Weights of a small self-supervised image encoder: width 128.
Rows from block 5 of a small self-supervised image encoder, named by matrix and row number. Rows with one number belong to one neuron. Each number is 200 + 30 x the weight over its row's rms, rounded and kept within 0 to 999. All counts start at 0.
After each neuron's rows are labels from the 100 images, of 14848, where the neuron reaches its largest size: "place" is the part of the image that holds the peak; "top examples" is what is common among them. Only what is clearly more common there than usual is listed. The data: microscope photos of single blood and bone marrow cells.
# u: gMLP up (value half) (model.blocks.5.mixer.u.weight, 256x128), inputs 0-127
# v: gMLP up (gate half) (model.blocks.5.mixer.v.weight, 256x128), inputs 0-127
# out: gMLP down (model.blocks.5.mixer.out.weight, 128x256, transposed), outputs 0-127

u.108,204,182,224,268,249,220,210,215,229,218,217,179,201,191,175,184,205,190,161,234,222,209,243,134,220,212,214,186,225,224,190,234,212,176,163,155,209,136,219,200,201,231,203,203,203,187,184,214,212,216,218,167,154,170,189,248,201,183,261,197,202,156,217,184,229,192,182,182,235,121,169,246,189,207,175,189,185,241,149,253,289,211,214,256,248,206,187,182,194,138,213,190,168,143,187,205,172,204,189,210,198,222,177,206,239,209,248,213,202,196,169,134,230,167,224,169,209,216,160,214,168,204,246,218,213,162,214,237
v.108,162,182,177,155,237,183,223,191,174,255,173,227,253,228,204,268,172,202,156,183,190,251,219,218,206,180,209,230,193,162,191,193,182,217,177,203,203,179,164,233,198,161,227,264,208,153,192,142,228,242,234,169,221,202,123,194,226,220,211,186,218,185,225,205,210,167,181,230,191,185,180,209,220,170,221,212,149,193,190,148,220,204,205,192,230,196,187,136,205,201,227,265,174,199,169,197,197,133,212,184,256,190,182,199,205,225,159,228,176,270,217,248,192,190,215,158,209,213,202,182,218,242,259,216,201,177,172,139
out.108,191,184,157,188,236,211,179,233,191,186,162,222,203,223,213,197,212,290,243,193,215,125,174,220,163,222,174,239,214,179,228,184,188,162,191,276,172,204,149,201,231,201,215,182,195,225,215,159,228,163,211,225,228,251,197,149,212,205,184,161,182,215,232,206,181,184,205,238,200,207,174,174,195,195,218,178,239,128,209,163,155,184,205,171,160,186,246,199,182,242,147,241,220,280,206,188,204,195,169,182,177,161,205,209,196,179,209,210,177,197,186,239,246,219,208,180,188,167,214,175,235,232,237,206,137,195,267,185
place: top left
top examples: cell type: artefact

u.92,246,195,217,191,230,170,115,170,215,166,207,203,195,161,211,244,170,151,194,204,194,162,216,191,193,214,163,227,189,221,209,214,177,222,237,185,227,192,220,178,183,206,213,163,185,159,183,237,196,261,178,219,198,162,207,171,191,277,185,209,239,169,179,231,195,228,170,147,164,165,223,200,246,137,166,159,182,200,217,229,217,183,144,226,230,201,198,165,220,271,178,202,184,151,237,214,182,193,190,218,187,201,250,165,201,243,204,191,224,186,206,206,207,142,246,224,240,218,211,198,229,289,203,191,217,203,189,251
v.92,151,231,157,271,234,152,190,229,138,168,253,167,236,146,216,239,210,204,213,179,139,217,217,185,235,159,222,200,228,226,223,177,187,202,204,199,180,174,167,220,177,201,180,162,204,243,220,157,177,166,203,235,247,214,225,172,245,231,205,135,139,180,261,179,211,225,207,197,255,200,198,242,191,181,239,214,202,219,152,226,207,205,180,200,220,218,199,158,244,204,225,213,185,236,188,232,177,204,216,180,196,173,131,207,188,191,211,178,227,131,241,169,187,192,219,220,177,182,186,178,159,208,204,230,224,219,165,180
out.92,170,187,165,220,213,269,279,214,229,245,202,226,250,224,143,127,241,218,167,220,179,237,223,183,230,191,212,210,192,203,191,212,206,175,184,220,170,159,188,176,204,137,221,229,241,190,232,155,194,171,222,168,186,249,200,209,199,123,224,222,189,196,249,205,184,181,167,213,234,200,204,204,181,170,219,200,228,164,175,246,212,258,221,189,221,160,236,230,183,194,193,173,205,198,199,172,179,219,198,253,194,181,177,242,176,222,167,167,129,229,218,181,214,179,154,162,165,208,253,164,212,190,219,182,171,159,198,202
place: centre
top examples: smear: peripheral blood; cell type: lymphocyte

u.56,197,200,170,171,240,274,180,139,185,209,147,187,195,170,226,149,164,239,185,168,201,209,236,188,233,151,145,146,254,140,183,199,191,238,212,228,215,154,192,199,230,227,216,201,215,162,204,229,217,194,207,225,263,142,244,219,192,185,206,224,214,227,172,198,241,227,212,198,178,158,211,213,220,228,232,204,217,174,261,127,166,175,207,159,224,262,193,178,208,175,203,168,203,207,221,200,168,183,231,220,193,203,207,180,202,172,183,210,205,163,202,169,153,227,140,206,181,194,246,169,195,258,214,201,175,176,231,195
v.56,274,224,164,238,249,171,184,226,175,183,191,215,158,178,253,180,211,166,197,163,164,211,208,180,202,195,220,227,212,193,204,221,172,214,215,211,216,247,113,197,187,246,198,262,203,203,179,172,153,218,173,209,187,244,257,201,163,154,203,198,185,224,213,169,238,151,210,193,175,176,192,267,236,221,167,213,205,184,205,225,207,180,164,214,196,234,115,182,243,220,161,215,184,227,164,199,184,151,178,245,170,235,234,202,181,216,179,218,220,172,251,198,192,181,224,218,239,173,190,175,172,181,257,210,154,182,186,223
out.56,136,229,208,185,144,207,207,250,196,233,198,253,257,199,180,191,205,205,234,206,201,173,238,237,157,171,205,234,179,227,158,190,226,98,214,182,185,185,214,191,162,215,237,221,135,194,224,210,216,182,185,176,193,247,207,199,191,173,219,189,219,167,168,242,172,182,214,175,271,222,198,221,205,164,217,206,183,226,197,191,155,197,196,221,219,172,213,207,258,177,185,184,222,197,162,243,205,285,230,251,161,235,161,223,197,202,165,156,161,206,208,218,180,198,203,241,252,144,170,201,196,192,176,211,244,204,204,205
place: top left
top examples: smear: peripheral blood; cell type: segmented neutrophil

u.173,231,200,199,234,166,217,168,243,234,219,266,209,156,163,224,152,265,188,144,251,144,205,182,162,224,200,166,201,163,199,223,213,176,135,152,238,256,200,260,171,247,147,243,221,240,181,212,206,224,183,176,246,172,179,212,247,150,225,232,174,223,189,217,218,187,209,216,207,193,212,258,193,150,207,156,180,173,208,208,196,207,187,174,175,202,248,215,194,185,207,194,178,209,211,191,181,169,185,179,210,234,170,162,228,198,166,245,223,178,216,183,192,251,168,171,210,168,201,187,173,143,224,189,190,174,220,216,230
v.173,174,186,176,182,200,223,179,183,210,197,215,204,186,184,155,195,185,171,225,136,183,206,159,206,240,175,230,180,220,151,213,183,213,199,214,217,230,201,107,237,160,226,192,168,170,194,200,219,217,243,224,197,204,199,209,226,169,239,174,215,265,163,202,230,244,153,190,208,139,304,168,202,165,189,192,233,149,223,202,218,182,202,185,198,214,173,204,211,230,208,196,201,175,225,198,144,222,207,191,240,216,238,222,190,184,212,240,165,214,208,192,209,193,192,210,203,163,181,180,172,177,178,254,246,241,226,237,95
out.173,191,221,171,198,236,221,177,183,200,157,211,225,252,256,198,231,239,280,218,183,237,248,252,227,213,178,186,239,182,172,219,187,201,196,218,168,177,240,166,256,153,228,164,211,215,215,171,189,165,144,188,168,192,185,174,170,197,128,216,181,186,201,185,201,214,195,144,215,212,251,211,187,214,180,206,190,239,179,154,205,235,224,239,220,154,211,201,259,179,157,193,269,180,219,192,196,237,190,200,144,206,152,222,171,186,187,196,163,219,238,242,216,147,214,256,213,182,157,194,214,225,175,207,167,193,206,201,167
place: top right; top left
top examples: cell type: promyelocyte

u.104,209,231,203,223,210,198,226,159,188,200,162,194,249,214,233,163,211,219,273,181,192,174,158,231,220,211,194,207,210,160,238,240,156,176,236,217,181,294,175,213,183,248,203,173,229,177,232,135,127,233,230,200,156,204,257,189,193,175,180,208,211,219,178,205,253,167,196,187,195,189,178,201,124,155,188,232,173,226,169,192,180,233,161,173,170,200,211,190,229,230,115,191,206,214,197,210,175,165,177,231,177,218,213,174,176,204,200,236,238,156,160,191,186,224,236,230,215,212,211,224,185,217,231,197,180,159,195,174
v.104,205,204,172,200,233,191,197,220,168,186,210,172,177,192,272,190,186,209,201,199,157,223,214,194,196,189,188,199,136,202,237,206,170,176,152,157,226,272,213,150,209,137,240,224,241,228,193,194,186,228,198,174,183,210,257,238,169,244,220,203,165,198,234,176,131,211,163,221,221,208,179,215,254,185,196,173,191,214,136,174,158,175,211,206,212,246,207,215,193,226,220,181,163,215,186,186,148,210,247,228,194,177,217,253,214,212,190,223,225,139,234,197,230,195,229,240,215,195,208,234,184,242,260,185,153,233,131,215
out.104,203,259,122,208,217,226,194,217,158,202,199,208,147,198,209,219,250,228,232,195,267,196,165,194,183,209,157,227,176,180,185,209,177,210,155,176,196,181,247,152,240,245,191,201,223,210,228,220,180,220,179,231,247,166,207,138,266,187,203,159,160,152,157,192,143,223,217,226,206,148,173,219,224,197,226,209,213,218,214,207,175,208,192,220,212,224,175,227,126,180,195,160,196,145,182,219,203,214,226,209,225,173,264,221,256,200,172,208,184,212,182,195,183,187,197,149,241,165,164,181,212,161,214,237,180,182,223,232
place: top left
top examples: smear: peripheral blood

u.160,173,220,250,191,187,191,159,187,200,179,167,193,249,210,196,204,237,255,212,149,212,160,168,251,170,209,186,165,157,142,226,231,183,216,257,206,206,243,153,229,166,186,227,166,213,246,224,199,190,242,181,243,195,209,194,195,184,222,172,153,125,197,204,205,215,223,162,226,223,226,243,242,158,222,242,206,132,236,189,179,205,223,193,159,211,231,263,252,221,210,180,220,155,143,196,212,193,204,159,220,175,146,223,194,174,238,211,232,211,220,199,197,195,237,223,212,200,213,189,228,166,236,257,196,216,182,220,212
v.160,198,169,144,227,154,231,212,165,158,193,199,246,197,225,215,215,189,207,189,225,201,178,258,186,218,144,180,176,141,170,213,185,192,226,233,161,166,252,130,155,200,277,190,189,240,203,190,251,246,237,210,199,205,165,177,224,216,181,185,177,176,207,143,149,225,204,205,179,189,220,200,225,160,232,225,176,212,195,274,182,225,240,194,185,247,266,235,229,195,178,217,207,190,207,207,210,184,220,248,196,162,208,234,195,204,173,252,215,163,247,195,206,164,220,198,208,175,186,161,188,166,223,228,204,167,158,221,167
out.160,218,188,138,179,257,194,196,129,183,239,178,234,226,206,215,209,141,197,198,228,215,175,180,218,199,201,194,164,208,248,172,188,182,164,140,167,154,194,235,165,220,246,224,207,176,252,193,170,217,205,176,193,252,218,160,157,238,229,191,182,203,211,161,232,155,181,236,198,167,177,197,201,254,205,246,140,254,263,255,252,202,222,205,221,212,228,207,228,205,222,182,164,248,174,231,191,220,183,189,158,233,207,191,221,234,139,206,215,245,218,200,197,173,170,180,172,202,224,202,220,169,171,166,227,177,171,193,196
place: top left
top examples: cell type: lymphocyte

u.71,199,168,212,233,189,206,195,168,181,200,221,191,164,251,198,143,212,196,157,223,181,226,180,191,198,219,193,189,226,179,156,247,169,208,158,194,225,180,210,211,202,250,189,183,211,156,208,185,209,214,236,236,188,254,191,227,159,237,157,232,184,236,230,221,205,250,213,147,239,160,254,137,152,192,222,162,239,207,192,188,172,217,144,204,194,164,187,206,224,194,206,233,180,215,217,145,197,255,202,195,180,198,206,219,250,244,228,174,190,170,230,189,253,144,185,174,184,286,209,223,180,216,197,140,179,237,219,151
v.71,175,183,244,278,219,217,176,182,207,179,252,234,242,229,210,187,199,194,235,226,189,197,166,199,208,152,124,223,231,190,200,217,210,224,193,180,167,125,248,255,219,237,193,210,230,182,173,164,204,185,201,229,193,207,218,234,187,157,180,195,232,215,179,206,214,178,218,211,215,220,174,178,198,243,169,186,205,232,168,206,205,192,203,233,271,149,219,168,258,246,222,163,211,162,168,242,188,159,150,176,190,253,194,184,188,203,189,190,189,169,217,225,253,227,192,152,160,192,259,217,142,203,185,156,168,185,198,228
out.71,229,197,172,191,238,189,171,274,216,194,234,177,188,156,153,201,219,225,184,189,199,220,237,169,237,195,257,252,216,217,216,134,224,186,196,179,188,186,154,200,196,208,215,228,171,217,219,200,195,216,147,215,166,203,196,186,205,207,223,197,181,143,203,177,253,217,190,224,170,188,170,237,217,236,187,184,204,153,192,226,198,195,208,149,208,246,248,191,202,149,175,238,218,209,165,264,262,182,269,242,239,171,205,190,190,143,203,185,193,245,180,155,144,197,155,212,172,162,186,179,215,149,190,168,220,147,181,220
place: top right
top examples: smear: peripheral blood

u.239,183,194,200,224,205,181,199,202,227,209,232,244,209,264,210,198,146,174,125,221,254,227,132,194,253,199,207,259,201,203,190,237,204,223,223,184,234,217,150,203,222,181,237,209,171,194,156,195,181,226,223,199,190,177,168,209,229,156,182,206,178,200,165,190,128,210,221,218,186,208,183,164,206,216,180,234,255,174,189,252,243,211,195,132,172,172,254,225,216,187,169,223,177,194,233,202,199,237,211,157,189,208,189,200,206,155,186,201,185,240,207,205,208,192,150,206,197,197,220,203,108,226,219,128,179,152,189,234
v.239,195,138,242,178,179,172,188,186,171,161,183,172,186,218,217,239,199,219,225,193,234,187,182,209,140,272,158,235,184,236,183,182,249,222,175,226,179,180,232,169,123,293,211,243,168,191,185,254,177,211,229,198,159,224,232,233,158,205,177,232,226,195,221,223,204,146,184,173,234,185,189,194,226,150,234,178,197,193,258,178,199,211,164,202,243,184,171,225,148,214,204,207,139,181,226,230,174,168,217,169,208,191,189,196,211,207,210,221,187,187,187,247,236,235,185,160,198,203,194,225,213,235,193,241,221,147,175,195
out.239,162,226,179,192,194,189,173,193,204,214,147,205,124,162,178,206,237,254,236,202,178,195,227,206,189,148,213,190,175,208,196,204,179,164,231,189,243,166,259,247,186,175,186,177,181,203,213,214,204,169,185,259,232,188,222,193,205,175,198,210,176,192,238,208,223,186,203,268,240,210,223,229,231,208,218,171,180,166,209,206,129,250,190,185,208,242,177,197,197,165,242,182,258,208,197,205,163,210,180,248,210,135,197,203,127,178,178,229,232,194,175,146,134,215,238,234,208,173,154,199,262,188,203,212,239,185,190,240
place: top right; top left
top examples: smear: peripheral blood