config = dict(
    model='self-supervised image encoder',
    dataset='microscope photos of single blood and bone marrow cells',
    train_examples=194171,
    image_size=48,
    grayscale=True,
    crop_scale_min=0.3,
    horizontal_flip=True,
    color_jitter=0.6,
    cutout=0.4,
    method='barlow_twins',
    arch='gmlp',
    norm='layernorm',
    mlp_ratio=4,
    layer_scale_init=1.0,
    patch_size=[4, 4],
    conv_stem=False,
    layers=8,
    width=128,
    projector_hidden=512,
    projector_out=512,
    projector_hidden_layers=2,
    residual_init='none',
    optimizer='normuon',
    muon_scale='match_rms_adamw',
    lr=0.0019,
    momentum=0.95,
    nesterov=True,
    orthogonalizer='polar_express',
    adamw_lr_other_params=0.00074,
    grad_clip=3.0,
    steps=7300,
    batch_size=256,
    epochs=9.6,
    lr_schedule='wsd_sqrt',
    decay_fraction=0.3,
    final_lr_fraction=0,
    warmup_steps=730,
    weight_decay=0.1,
    adamw_weight_decay_other_params=0,
)
Rows from block 2 of a small self-supervised image encoder, named by matrix and row number. Rows with one number belong to one neuron. Each number is 128 + 32 x the weight over its row's rms, rounded and kept within 0 to 255. All counts start at 0. Numbers have three digits each.
Before each neuron's rows are labels from the 100 images, of 14848, where the neuron reaches its largest size: "responds to" is what is common among them. Only what is clearly more common there than usual is listed. The data: microscope photos of single blood and bone marrow cells. In brackets: how many of the 100.
# u: gMLP up (value half) (model.blocks.2.mixer.u.weight, 256x128), inputs 64-127
# v: gMLP up (gate half) (model.blocks.2.mixer.v.weight, 256x128), inputs 64-127
# out: gMLP down (model.blocks.2.mixer.out.weight, 128x256, transposed), outputs 64-127

responds to: cell type: segmented neutrophil (40)
u.35:093139105202116093136101177183143062149140112144149092048082125156144125160126141097160148074075128198118096154140054157152123076110095123122075141173183090155120134106121121088125101188145097
v.35:116115182202116156136126111071168164120159112113106129159136116148138139082162135091136109140161112152116169148078147169172162054138173091119120142107120096095060153127111095164187102097143149
out.35:197127107043113121142086118115162198131110126160069155128163148171101098154133130161086089172140152082155108082074180130127161105106134168163137123106076147130145159181122096132117190086088144

responds to: cell type: lymphocyte (39)
u.105:132142099161096152162167074172112111131123090152162188121029122128068157185122088137142124159129100092102054143106120124137157080150144098200173085182122171093117101151112157131179127111152161
v.105:098192149192157101167088116126143124171162194150127091182164107134152145142118173111144139098135097160124102151159164070127134091134123106151121157084142118138125109111073097104125138135147095
out.105:148105119156148145152111129160166111118159145076110138113166109143147071140074201130091155099098115116135184154141157152154113198101100123138162104116171089157122162104153097090049093103097171

responds to: cell type: segmented neutrophil (55); smear: peripheral blood (50)
u.143:116126134149177119136152170142074151120117129161131186133099158170148153142078108178154133101149193093150177143168141115183057137103142148111152156088115106171079143128163092127112176082147103
v.143:080096076095098078133120138139204104134109102124174135133121102123091177163155149179126160117097041117198052092131125148126175097117056179179156137110107131156113194129154142065155112089140077
out.143:124122135099115108131164091116149113127136160138182065104114132072110144130153182104136083190092136100096074144120142123095165085119091119125158153113102191091164083120123127198124151130152148

responds to: smear: peripheral blood (39)
u.149:081144090086076213094104107138162136135125131105120134132178106139143106148151100160137172112039129088117123144131095135053120106167143107148130100107100093141156113126160186114185106147154119
v.149:124131123120210072090120139150156090149132103166184104104199149085199125103171135159164148081117103101112156134132123156135153148111098079121127134155146149137109117170193127109158136182162146
out.149:146077144163207110140149135127129118104179057168131094125110144111103135129146150144134116136115100125111131150149172149149146127142158159115150132136142161159134132164141105084134158125103106

responds to: smear: peripheral blood (44); cell type: segmented neutrophil (41)
u.215:132141115120133140086115168152191116178100099100148136141101144151118047108082150177088152131181150128165055100099124143148169142129132162111147118045149107121110087109098140160139162142145152
v.215:134126157113089144093153134115141116136148131071064162089119146114167082105133113082139111136152139115127098125205199133121097142173159205127147095101064136142106123105165090211121103066136177
out.215:168139068147091121142131080140111142143096102117116133060127173172124167102075173142099148084137142150110087122125116151118142167077069090105093140116118135126138179145169102109091080190095085

responds to: smear: peripheral blood (58)
u.10:106152193176152184171154099176124112131120151175149209192133121122136073095099152143115088188178167137159100066150128102096152150104142106125143158157167068127146093144189139097120121105107153
v.10:112076129127146074161061165109163178133140094146108154146099150122164141154178136084165113152098137115100128092086113103145158113069116119094140097136106158138137103175071129142132182164170117
out.10:044092086094095061097103110097141115084103158122197098106135149126096174147168154065161166111154109176135154096116064109195156132131156140099148090105115131110150153127076147152189177153183136

responds to: smear: peripheral blood (57)
u.168:131115075168166135139070085099142156130086143126158064145088086117158087179186120130149191114140117162175111094140126145136114129106151165160129113037099144095133102056124129108216171132129156
v.168:070121136096108107156104161080115106116138130107083143141151175056098134064093128168122134180135153112107091128169215147122150104062064124094094103121129108118089160092112184139113129133158180
out.168:135125153126158140157118121150148097212117129102135175091153125182036129126165037156147134117109078114137113108107140135131091114087144118109131135152117130112072109115150103137182165050167185

responds to: cell type: artefact (40)
u.227:211167178122095133090085127104138139200098114158146086144139093153113122147106170133136133102137112113140074111166177159135204115149193109136153124122160109106084097104089154157131104160114166
v.227:174149144174142119123103127082186096108139190124073155111166083173207134152099082143108154110160112086147120139140114135111106168147142153161138124138144168124127109163090139158146110085087098
out.227:167152115112087119143211090143148126076146193098099158079113155114144135097134130125159172158129174153103098121105101162118101069080120148120106144062159137119152144165181113089131170107184075

responds to: smear: peripheral blood (35)
u.114:124136146098099107195164160155068065120165128182104129082117090133083202118153129125090149095126116085111097155119125108115112180149168132168110151111060177093196112124067149094082134127153119
v.114:224165109109133107105130169137140118064105147127147152091107141163135070167155137074197077126156175116106124087164119114116146129078110107120126109096102121184139153143078110133141115112115161
out.114:154129142125158127143065079138167138111098156077142075137163183083170089128123190140164169126119151141141153049203129132106130120132117127136149163088175102066068143120111097164147156169164115

responds to: cell type: erythroblast (67)
u.202:127188111091141104101164083168120117152164161063107108100137157062175119099083160106157108178143188148137126156092067113114121120154151200094133120051130135057119107073139157160145131136185113
v.202:106129097156157093113147196095147136164169131113141123082153172057082075117155149121106115118104183134113184123134188121190189145100166139130113154094107129132090124118124129150138100097134117
out.202:133106044152131097120065130109137142120149127153154179148139176148112122144119125089084105126165140194137145100122172128146124120155093108209151096181091152146098136122159069100151149171140193

responds to: smear: peripheral blood (37)
u.54:177120119122095137086091129129118145086192114195152120129139097166173158145066178140132155145177086142113114038148138170125157102106136100136158090102090078183145126065130078082145152112069130
v.54:103174189114113124129133127149151093128038091065126088108116081087123125134142167103155095255082068112129094119162125197139148164118140105184147113133148186133129134143118104098118129097163165
out.54:159168088144128143112165090149183148104126088073052100082144147073094165112098154167150083135128171071131152174216087146139158116128151118143108089129145137126110133156114188120134091125100156

responds to: smear: peripheral blood (72); cell type: segmented neutrophil (49)
u.123:115163116103073105163118076138049107121163131167080142106136181122084132137109074140132168176101139096112137146123125076120141141103088126151116072162183147139114084112129147125195154142118144
v.123:154140164128139111104158118141124096101134138165163210169083147173061116134132100145175158143128054111064093110179089130113125123154120132118192150127102122151108127113160121133138115124172087
out.123:136146093143167126051114099079148133159169067113156139142179075161124117070141171132160109097176101103075104081109183139172124144136081118187061114133157126146142180131157195161055089112118128

responds to: smear: peripheral blood (58); cell type: segmented neutrophil (40)
u.58:116112169131156141142131139144168169106105124129040137101126119092075116158117175094141104091171054181135163101188128197126124101066125177148108082162102140186161045128147118118116148159162129
v.58:138185164138141149208076122104164116135118097116102170106181117134179094101122105067061164123109153161105079130152157123139117071168156107125114182076093140106083125081139144090153082144130115
out.58:185180022103112088135077144124103073097180112195130072126093167135143105111146182177135158215097081071096141120145118101136131145150121158103137132130144127151067131127120090113164148139171135

responds to: cell type: lymphocyte (45)
u.17:158061090123156150153124102120144160195129111135082118105125153131115136247118102144115122121093179102108199153158160116121106134129180227176136097145142149130129138134119156175191146105137147
v.17:078129118176149094105100115110101145093152118188158130111121066096155129164146102114145112081149096166094190159107173141094142147072093127115123057159156157139108099189157122097079143144143113
out.17:115109128095100075119140136055132093172089107143074088111210186179105136087130113133069096119117116124194134135134155111113098119079136137120167140140121173139093157145120111187160104094086180

responds to: smear: peripheral blood (44)
u.151:154127117085164114163103188147092129127081177101190133182112115102201095135113147173161098080070094121128116110174153156115131097123099096107144134160117154113169157112142086099157086130137152
v.151:106124143112209091093144136089112179124158158148085117079213141129107095066134140116156113165141151110148161091189111107119124080115147123103061165154150099175105181163101142107142102219091130
out.151:128106128155130157074139109099194133136100087113067100088130115155075140121155146118085141163156182099178119171100171076151073119124118148138094129099103073099093087158098128156118178158122126

responds to: smear: peripheral blood (74)
u.2:112138076099105151099129152167185151150112117057148145190185122076118082078152119122092132085094160112099138181091065099143108082140109146113125108130080124166130099108192158153138141159159123
v.2:128111160153122109078138141125082122104162108098147164134169091095147142144089205134080159111153079068103204108177146170106180119118110147171059160131157118139140186190139129122113116105159128
out.2:131159099135145157145102097216159174142065095160070046065136144106158116127122145117150130108110109199142104157121181151091084135115125169166098117102110159134164077135174124100156153078104154

responds to: smear: peripheral blood (52); cell type: segmented neutrophil (42)
u.207:136123054085113128118141106132089135127100197129176175105102080172115065144121090126137159089119182124129087144126141102140066137130150117125146119148110092126174195135202171140171070122152159
v.207:154111060133144112044143205197104171110133117121115135089142120160147135141191139123163124198194063125135113094160132166137168179124083091083102132120146157112074126115138141058086167166146118
out.207:164160189144179119146184138111127155138075136157088113168093093107091154147121155171107115133094160095134131127179145070090174150113132125145097157123156111142125138113105089127131117131033136

responds to: smear: peripheral blood (39)
u.228:124183131173118117172106165137103139110186173189084139087148097106119136145137190159071147123166115167122120131144095125172157127069075146124145056136049138155147116151118149094134143117182157
v.228:088073108124102081185130144090153130085164103101155093108110139147138134133107145161133140167165154128098148144133167082076149075125146135153095133068171087112135124135184081138087113140121123
out.228:099122066064134154120081111114173063039120093101140112176115157096110174145145144123172137139135154124124178073133058150189139120109152162089133144095126170086130155130084149067143144128141157

responds to: smear: peripheral blood (48)
u.158:151171082081115100165148149116156151163095075135172070142089193100070090114120156167090109168147162096106120169118160114128174052100167133138122143131143129185124075143131151092104123147151162
v.158:104173158143143131133094178151113110135164133236158156066089137118154108192143068095153152111171090153094057129129171136130099128107151172125104118143136153144119138110124123087164138128096109
out.158:104166079166199163139095149108077070124111128173069136156177099169182159065108145112170144166131092125072112143158128150124174160136113134135102127098149149125151174107101138165096141090129137

responds to: cell type: erythroblast (34)
u.169:155149152120139134123112090154098084090165086092106119102111112116168144134165117114131191080084140079108121117142149105121143132123103121087143057115129072086117155123137152098100113172163141
v.169:139136131087116164140188160164167130151101131095136154105133203144102078127082138133178106154163125173084139155149135124163068115126165150089150167139085121111100135115149130149155124105152118
out.169:096105139182133137175187124115117128123094142138140121169167062128160185125087127175121081113128106132121151122123196141119190122084128150113074187130123131131081045185127097174159134154143150

responds to: cell type: erythroblast (60)
u.78:130139117111141151077173141110161120143108107081149096129152207185166117141069164116113099132081091161122132151143101143106076139164152155082142099140088154103098180091146128111137114115118142
v.78:116112098092160121102144129105086128133170152113095139106154103135116082156166127080137106119182079167123124093113096153204129176071096111138156146085144159150092108100116144151114129126126144
out.78:076142134158106104127133149069082122145063164190145063108117160103043157106160118116138069133150176139134168159072130137122140112137152116123141182203144105139137105124135151179207084129180132

responds to: cell type: artefact (42)
u.192:140132145132138136196160102132150154177120121141101133125099207133133175087131129094158149154104069120190168139121194110195112114089175113067147197171140131109139132096142092147146113107143139
v.192:180157137124103180125201140117152098157130122086081142108137102112161134199097156096148153128131144142075091110158152125141117169107148133101136119138116118102103140132156154105103073146127144
out.192:121165096156100145124132133140172114128121119069151114133160156147114129177089122204109121129135154088122100127130128122127158152098096189136145109126109140068098158137120110119107087175090119

responds to: cell type: artefact (27)
u.255:155163137149081161084152085144152118110110176138095134139209116102137115179116128126125151134150180122121085178101125107151105174102069075120130118117093117115169152108136110203121163162123196
v.255:138120108129177123156080090114184104166132109142130137111183150134196145092075127107118167095134128157158122105100128049105132137093124160156127132081099192084098117190103131171088110116124137
out.255:171084163141139069179121086153050163128158090168155096125087134171132130099113147119148149134114158156095158069093168111069134128155148148135178128114113176133097158155141126087058071133139152

responds to: smear: peripheral blood (75); cell type: segmented neutrophil (43)
u.29:074092180142179104175150136148081092143142130141107111130086178142149126107099081103200161089094094090104113153121116121189193150145169143142094123115114213155176120154110165189117114169150136
v.29:176107066129112042130129153109134149109112111083153144110141147107094135099149158116157158147123096119147176157155080111085147095134150127174159098129093126129119083140148111059169093096127061
out.29:143121100081094134174141126127213111117056124095171124121151132102120101128127109134122166143134157151147160100167098137048081091085092138099124124142136048095131092103166155134107157122095099

responds to: smear: peripheral blood (72); cell type: segmented neutrophil (50)
u.93:128086117117064132077131132114146106142148177107128096138147110125080072126117136078134164146120063143159114140148134139049118132096171114188152095086127150133114082128145173143158061141078118
v.93:093126088143174020116102157152166148126132125130163218074137105127130136126163150190121137096183186135117143136081112137168109154192113112079094158147111134163159129148131148059159101051113075
out.93:170114165183218154131093149080145154157157169101101136170155091094175105143088102153126160064131111111088167131124128162153156106150165051141126125133132115078088180091088149168080124090107108

responds to: smear: peripheral blood (38)
u.162:097156129124144147075133126136109077133127127055086107115175129177104048094103149141149164135168080084100185096113121102112137134129151133101116114136102082153096105147179184139172117132154143
v.162:155091080110118080115161133132106109074151119157119136104119139067137092094069131121105134188096127121148190129131175124126181146094111171137077110102125111131127096081108182122156153146127146
out.162:139098105099099143105126102180172196114166091163135221086074124123111134172174170110085116168177146129144046126146109137128163109177106141107104142120142208132099110092150154111141100129084097

responds to: smear: peripheral blood (37)
u.36:142129146163162170123160132149127146131182108131188111106141105120165075091127158147100114129114159167109157152049059121131104130166120142072174118156116118043148133193165112124133150115149106
v.36:177117118133075140124145165145153105143104085113071126121038122118126144163121136095104149093142072178121129123150117131085142159105076132151106180096119103147138110195108128116194100128118108
out.36:118110163114131152095112133122096131144097087116056117176119148119131119154108060171159079081100167064141114153215164097135140155058062117194108107117108109137061134092086134105115114124101091

responds to: cell type: erythroblast (44); cell type: lymphocyte (36)
u.95:131143150038038181085139110171100123094153125058083183111124123130118116141125155155148138145085156134115188148141113128126101103155123140136077150132136076097168174103165109183084104150144131
v.95:165144168183141081180162082157176119084170132139103153073116080148118154126147099133134173094111123101128092068142126078171128160110152165098167140151107162149127126111105128101172119107163137
out.95:162126133118091095176180086154149146153117184116136126052079134115130111133098117107147146181137136156141085111151090182148126104079104152117115133073108132145145074082158116090108150114182095

responds to: smear: peripheral blood (56)
u.249:168146127116089123117116087141155070121112115132149108096152092143103131056095104131148142177147153097160108082103100175126175185177134105106139160124171091138091126168126136192156122155125108
v.249:126158138130143101119137162148148154157191148132162141104174142127120105154113062139117155134185094097069121096173183155146089101131114131102173162083123181114106162057111154091158080136107136
out.249:170109114090056122155170065130087156120143172105100127097091109083111058146090169117140157121135192121123106147096060098168127066105094136144059072105133109150108108127172110140121151175168118

responds to: cell type: segmented neutrophil (42); smear: peripheral blood (41)
u.45:134118171126125088144182186128110126105181169127171151114160111116142098131093113148144129100123083103096099092084115159149206098099136064194125135095138132195176093187133163126070173135126090
v.45:127089143136107116129133096092070144184100093112134165125158146132133115103174139158157148110107071079126115165181134113133160134130079132150088112156086139150140165128144175081184125091093162
out.45:170157136093084144203060124180182081114092117062136100131107127119148105105176113107105133134151130119116158173079140113084082145165120155122146096142106144108082126041069145149118134118089175

responds to: smear: peripheral blood (35)
u.68:128110132120152147112096109099123087117098166177123137120145160134097175122142133103126134102138126168055153134112080169134145083094159160177103094164152099127135151129121083112153099099174205
v.68:130105175129149095153066087168183111094095114080135099126145110106131143120152138155164129075124149116153116108147081135078126148174159102085120156136166143142154140183162095101126163198103112
out.68:163078101100146121113176146101112138107190125082130129167135143166108099181142109170133137114105108057152116177114122141108153086181086090103134178139038081121136080121090174137116140122102093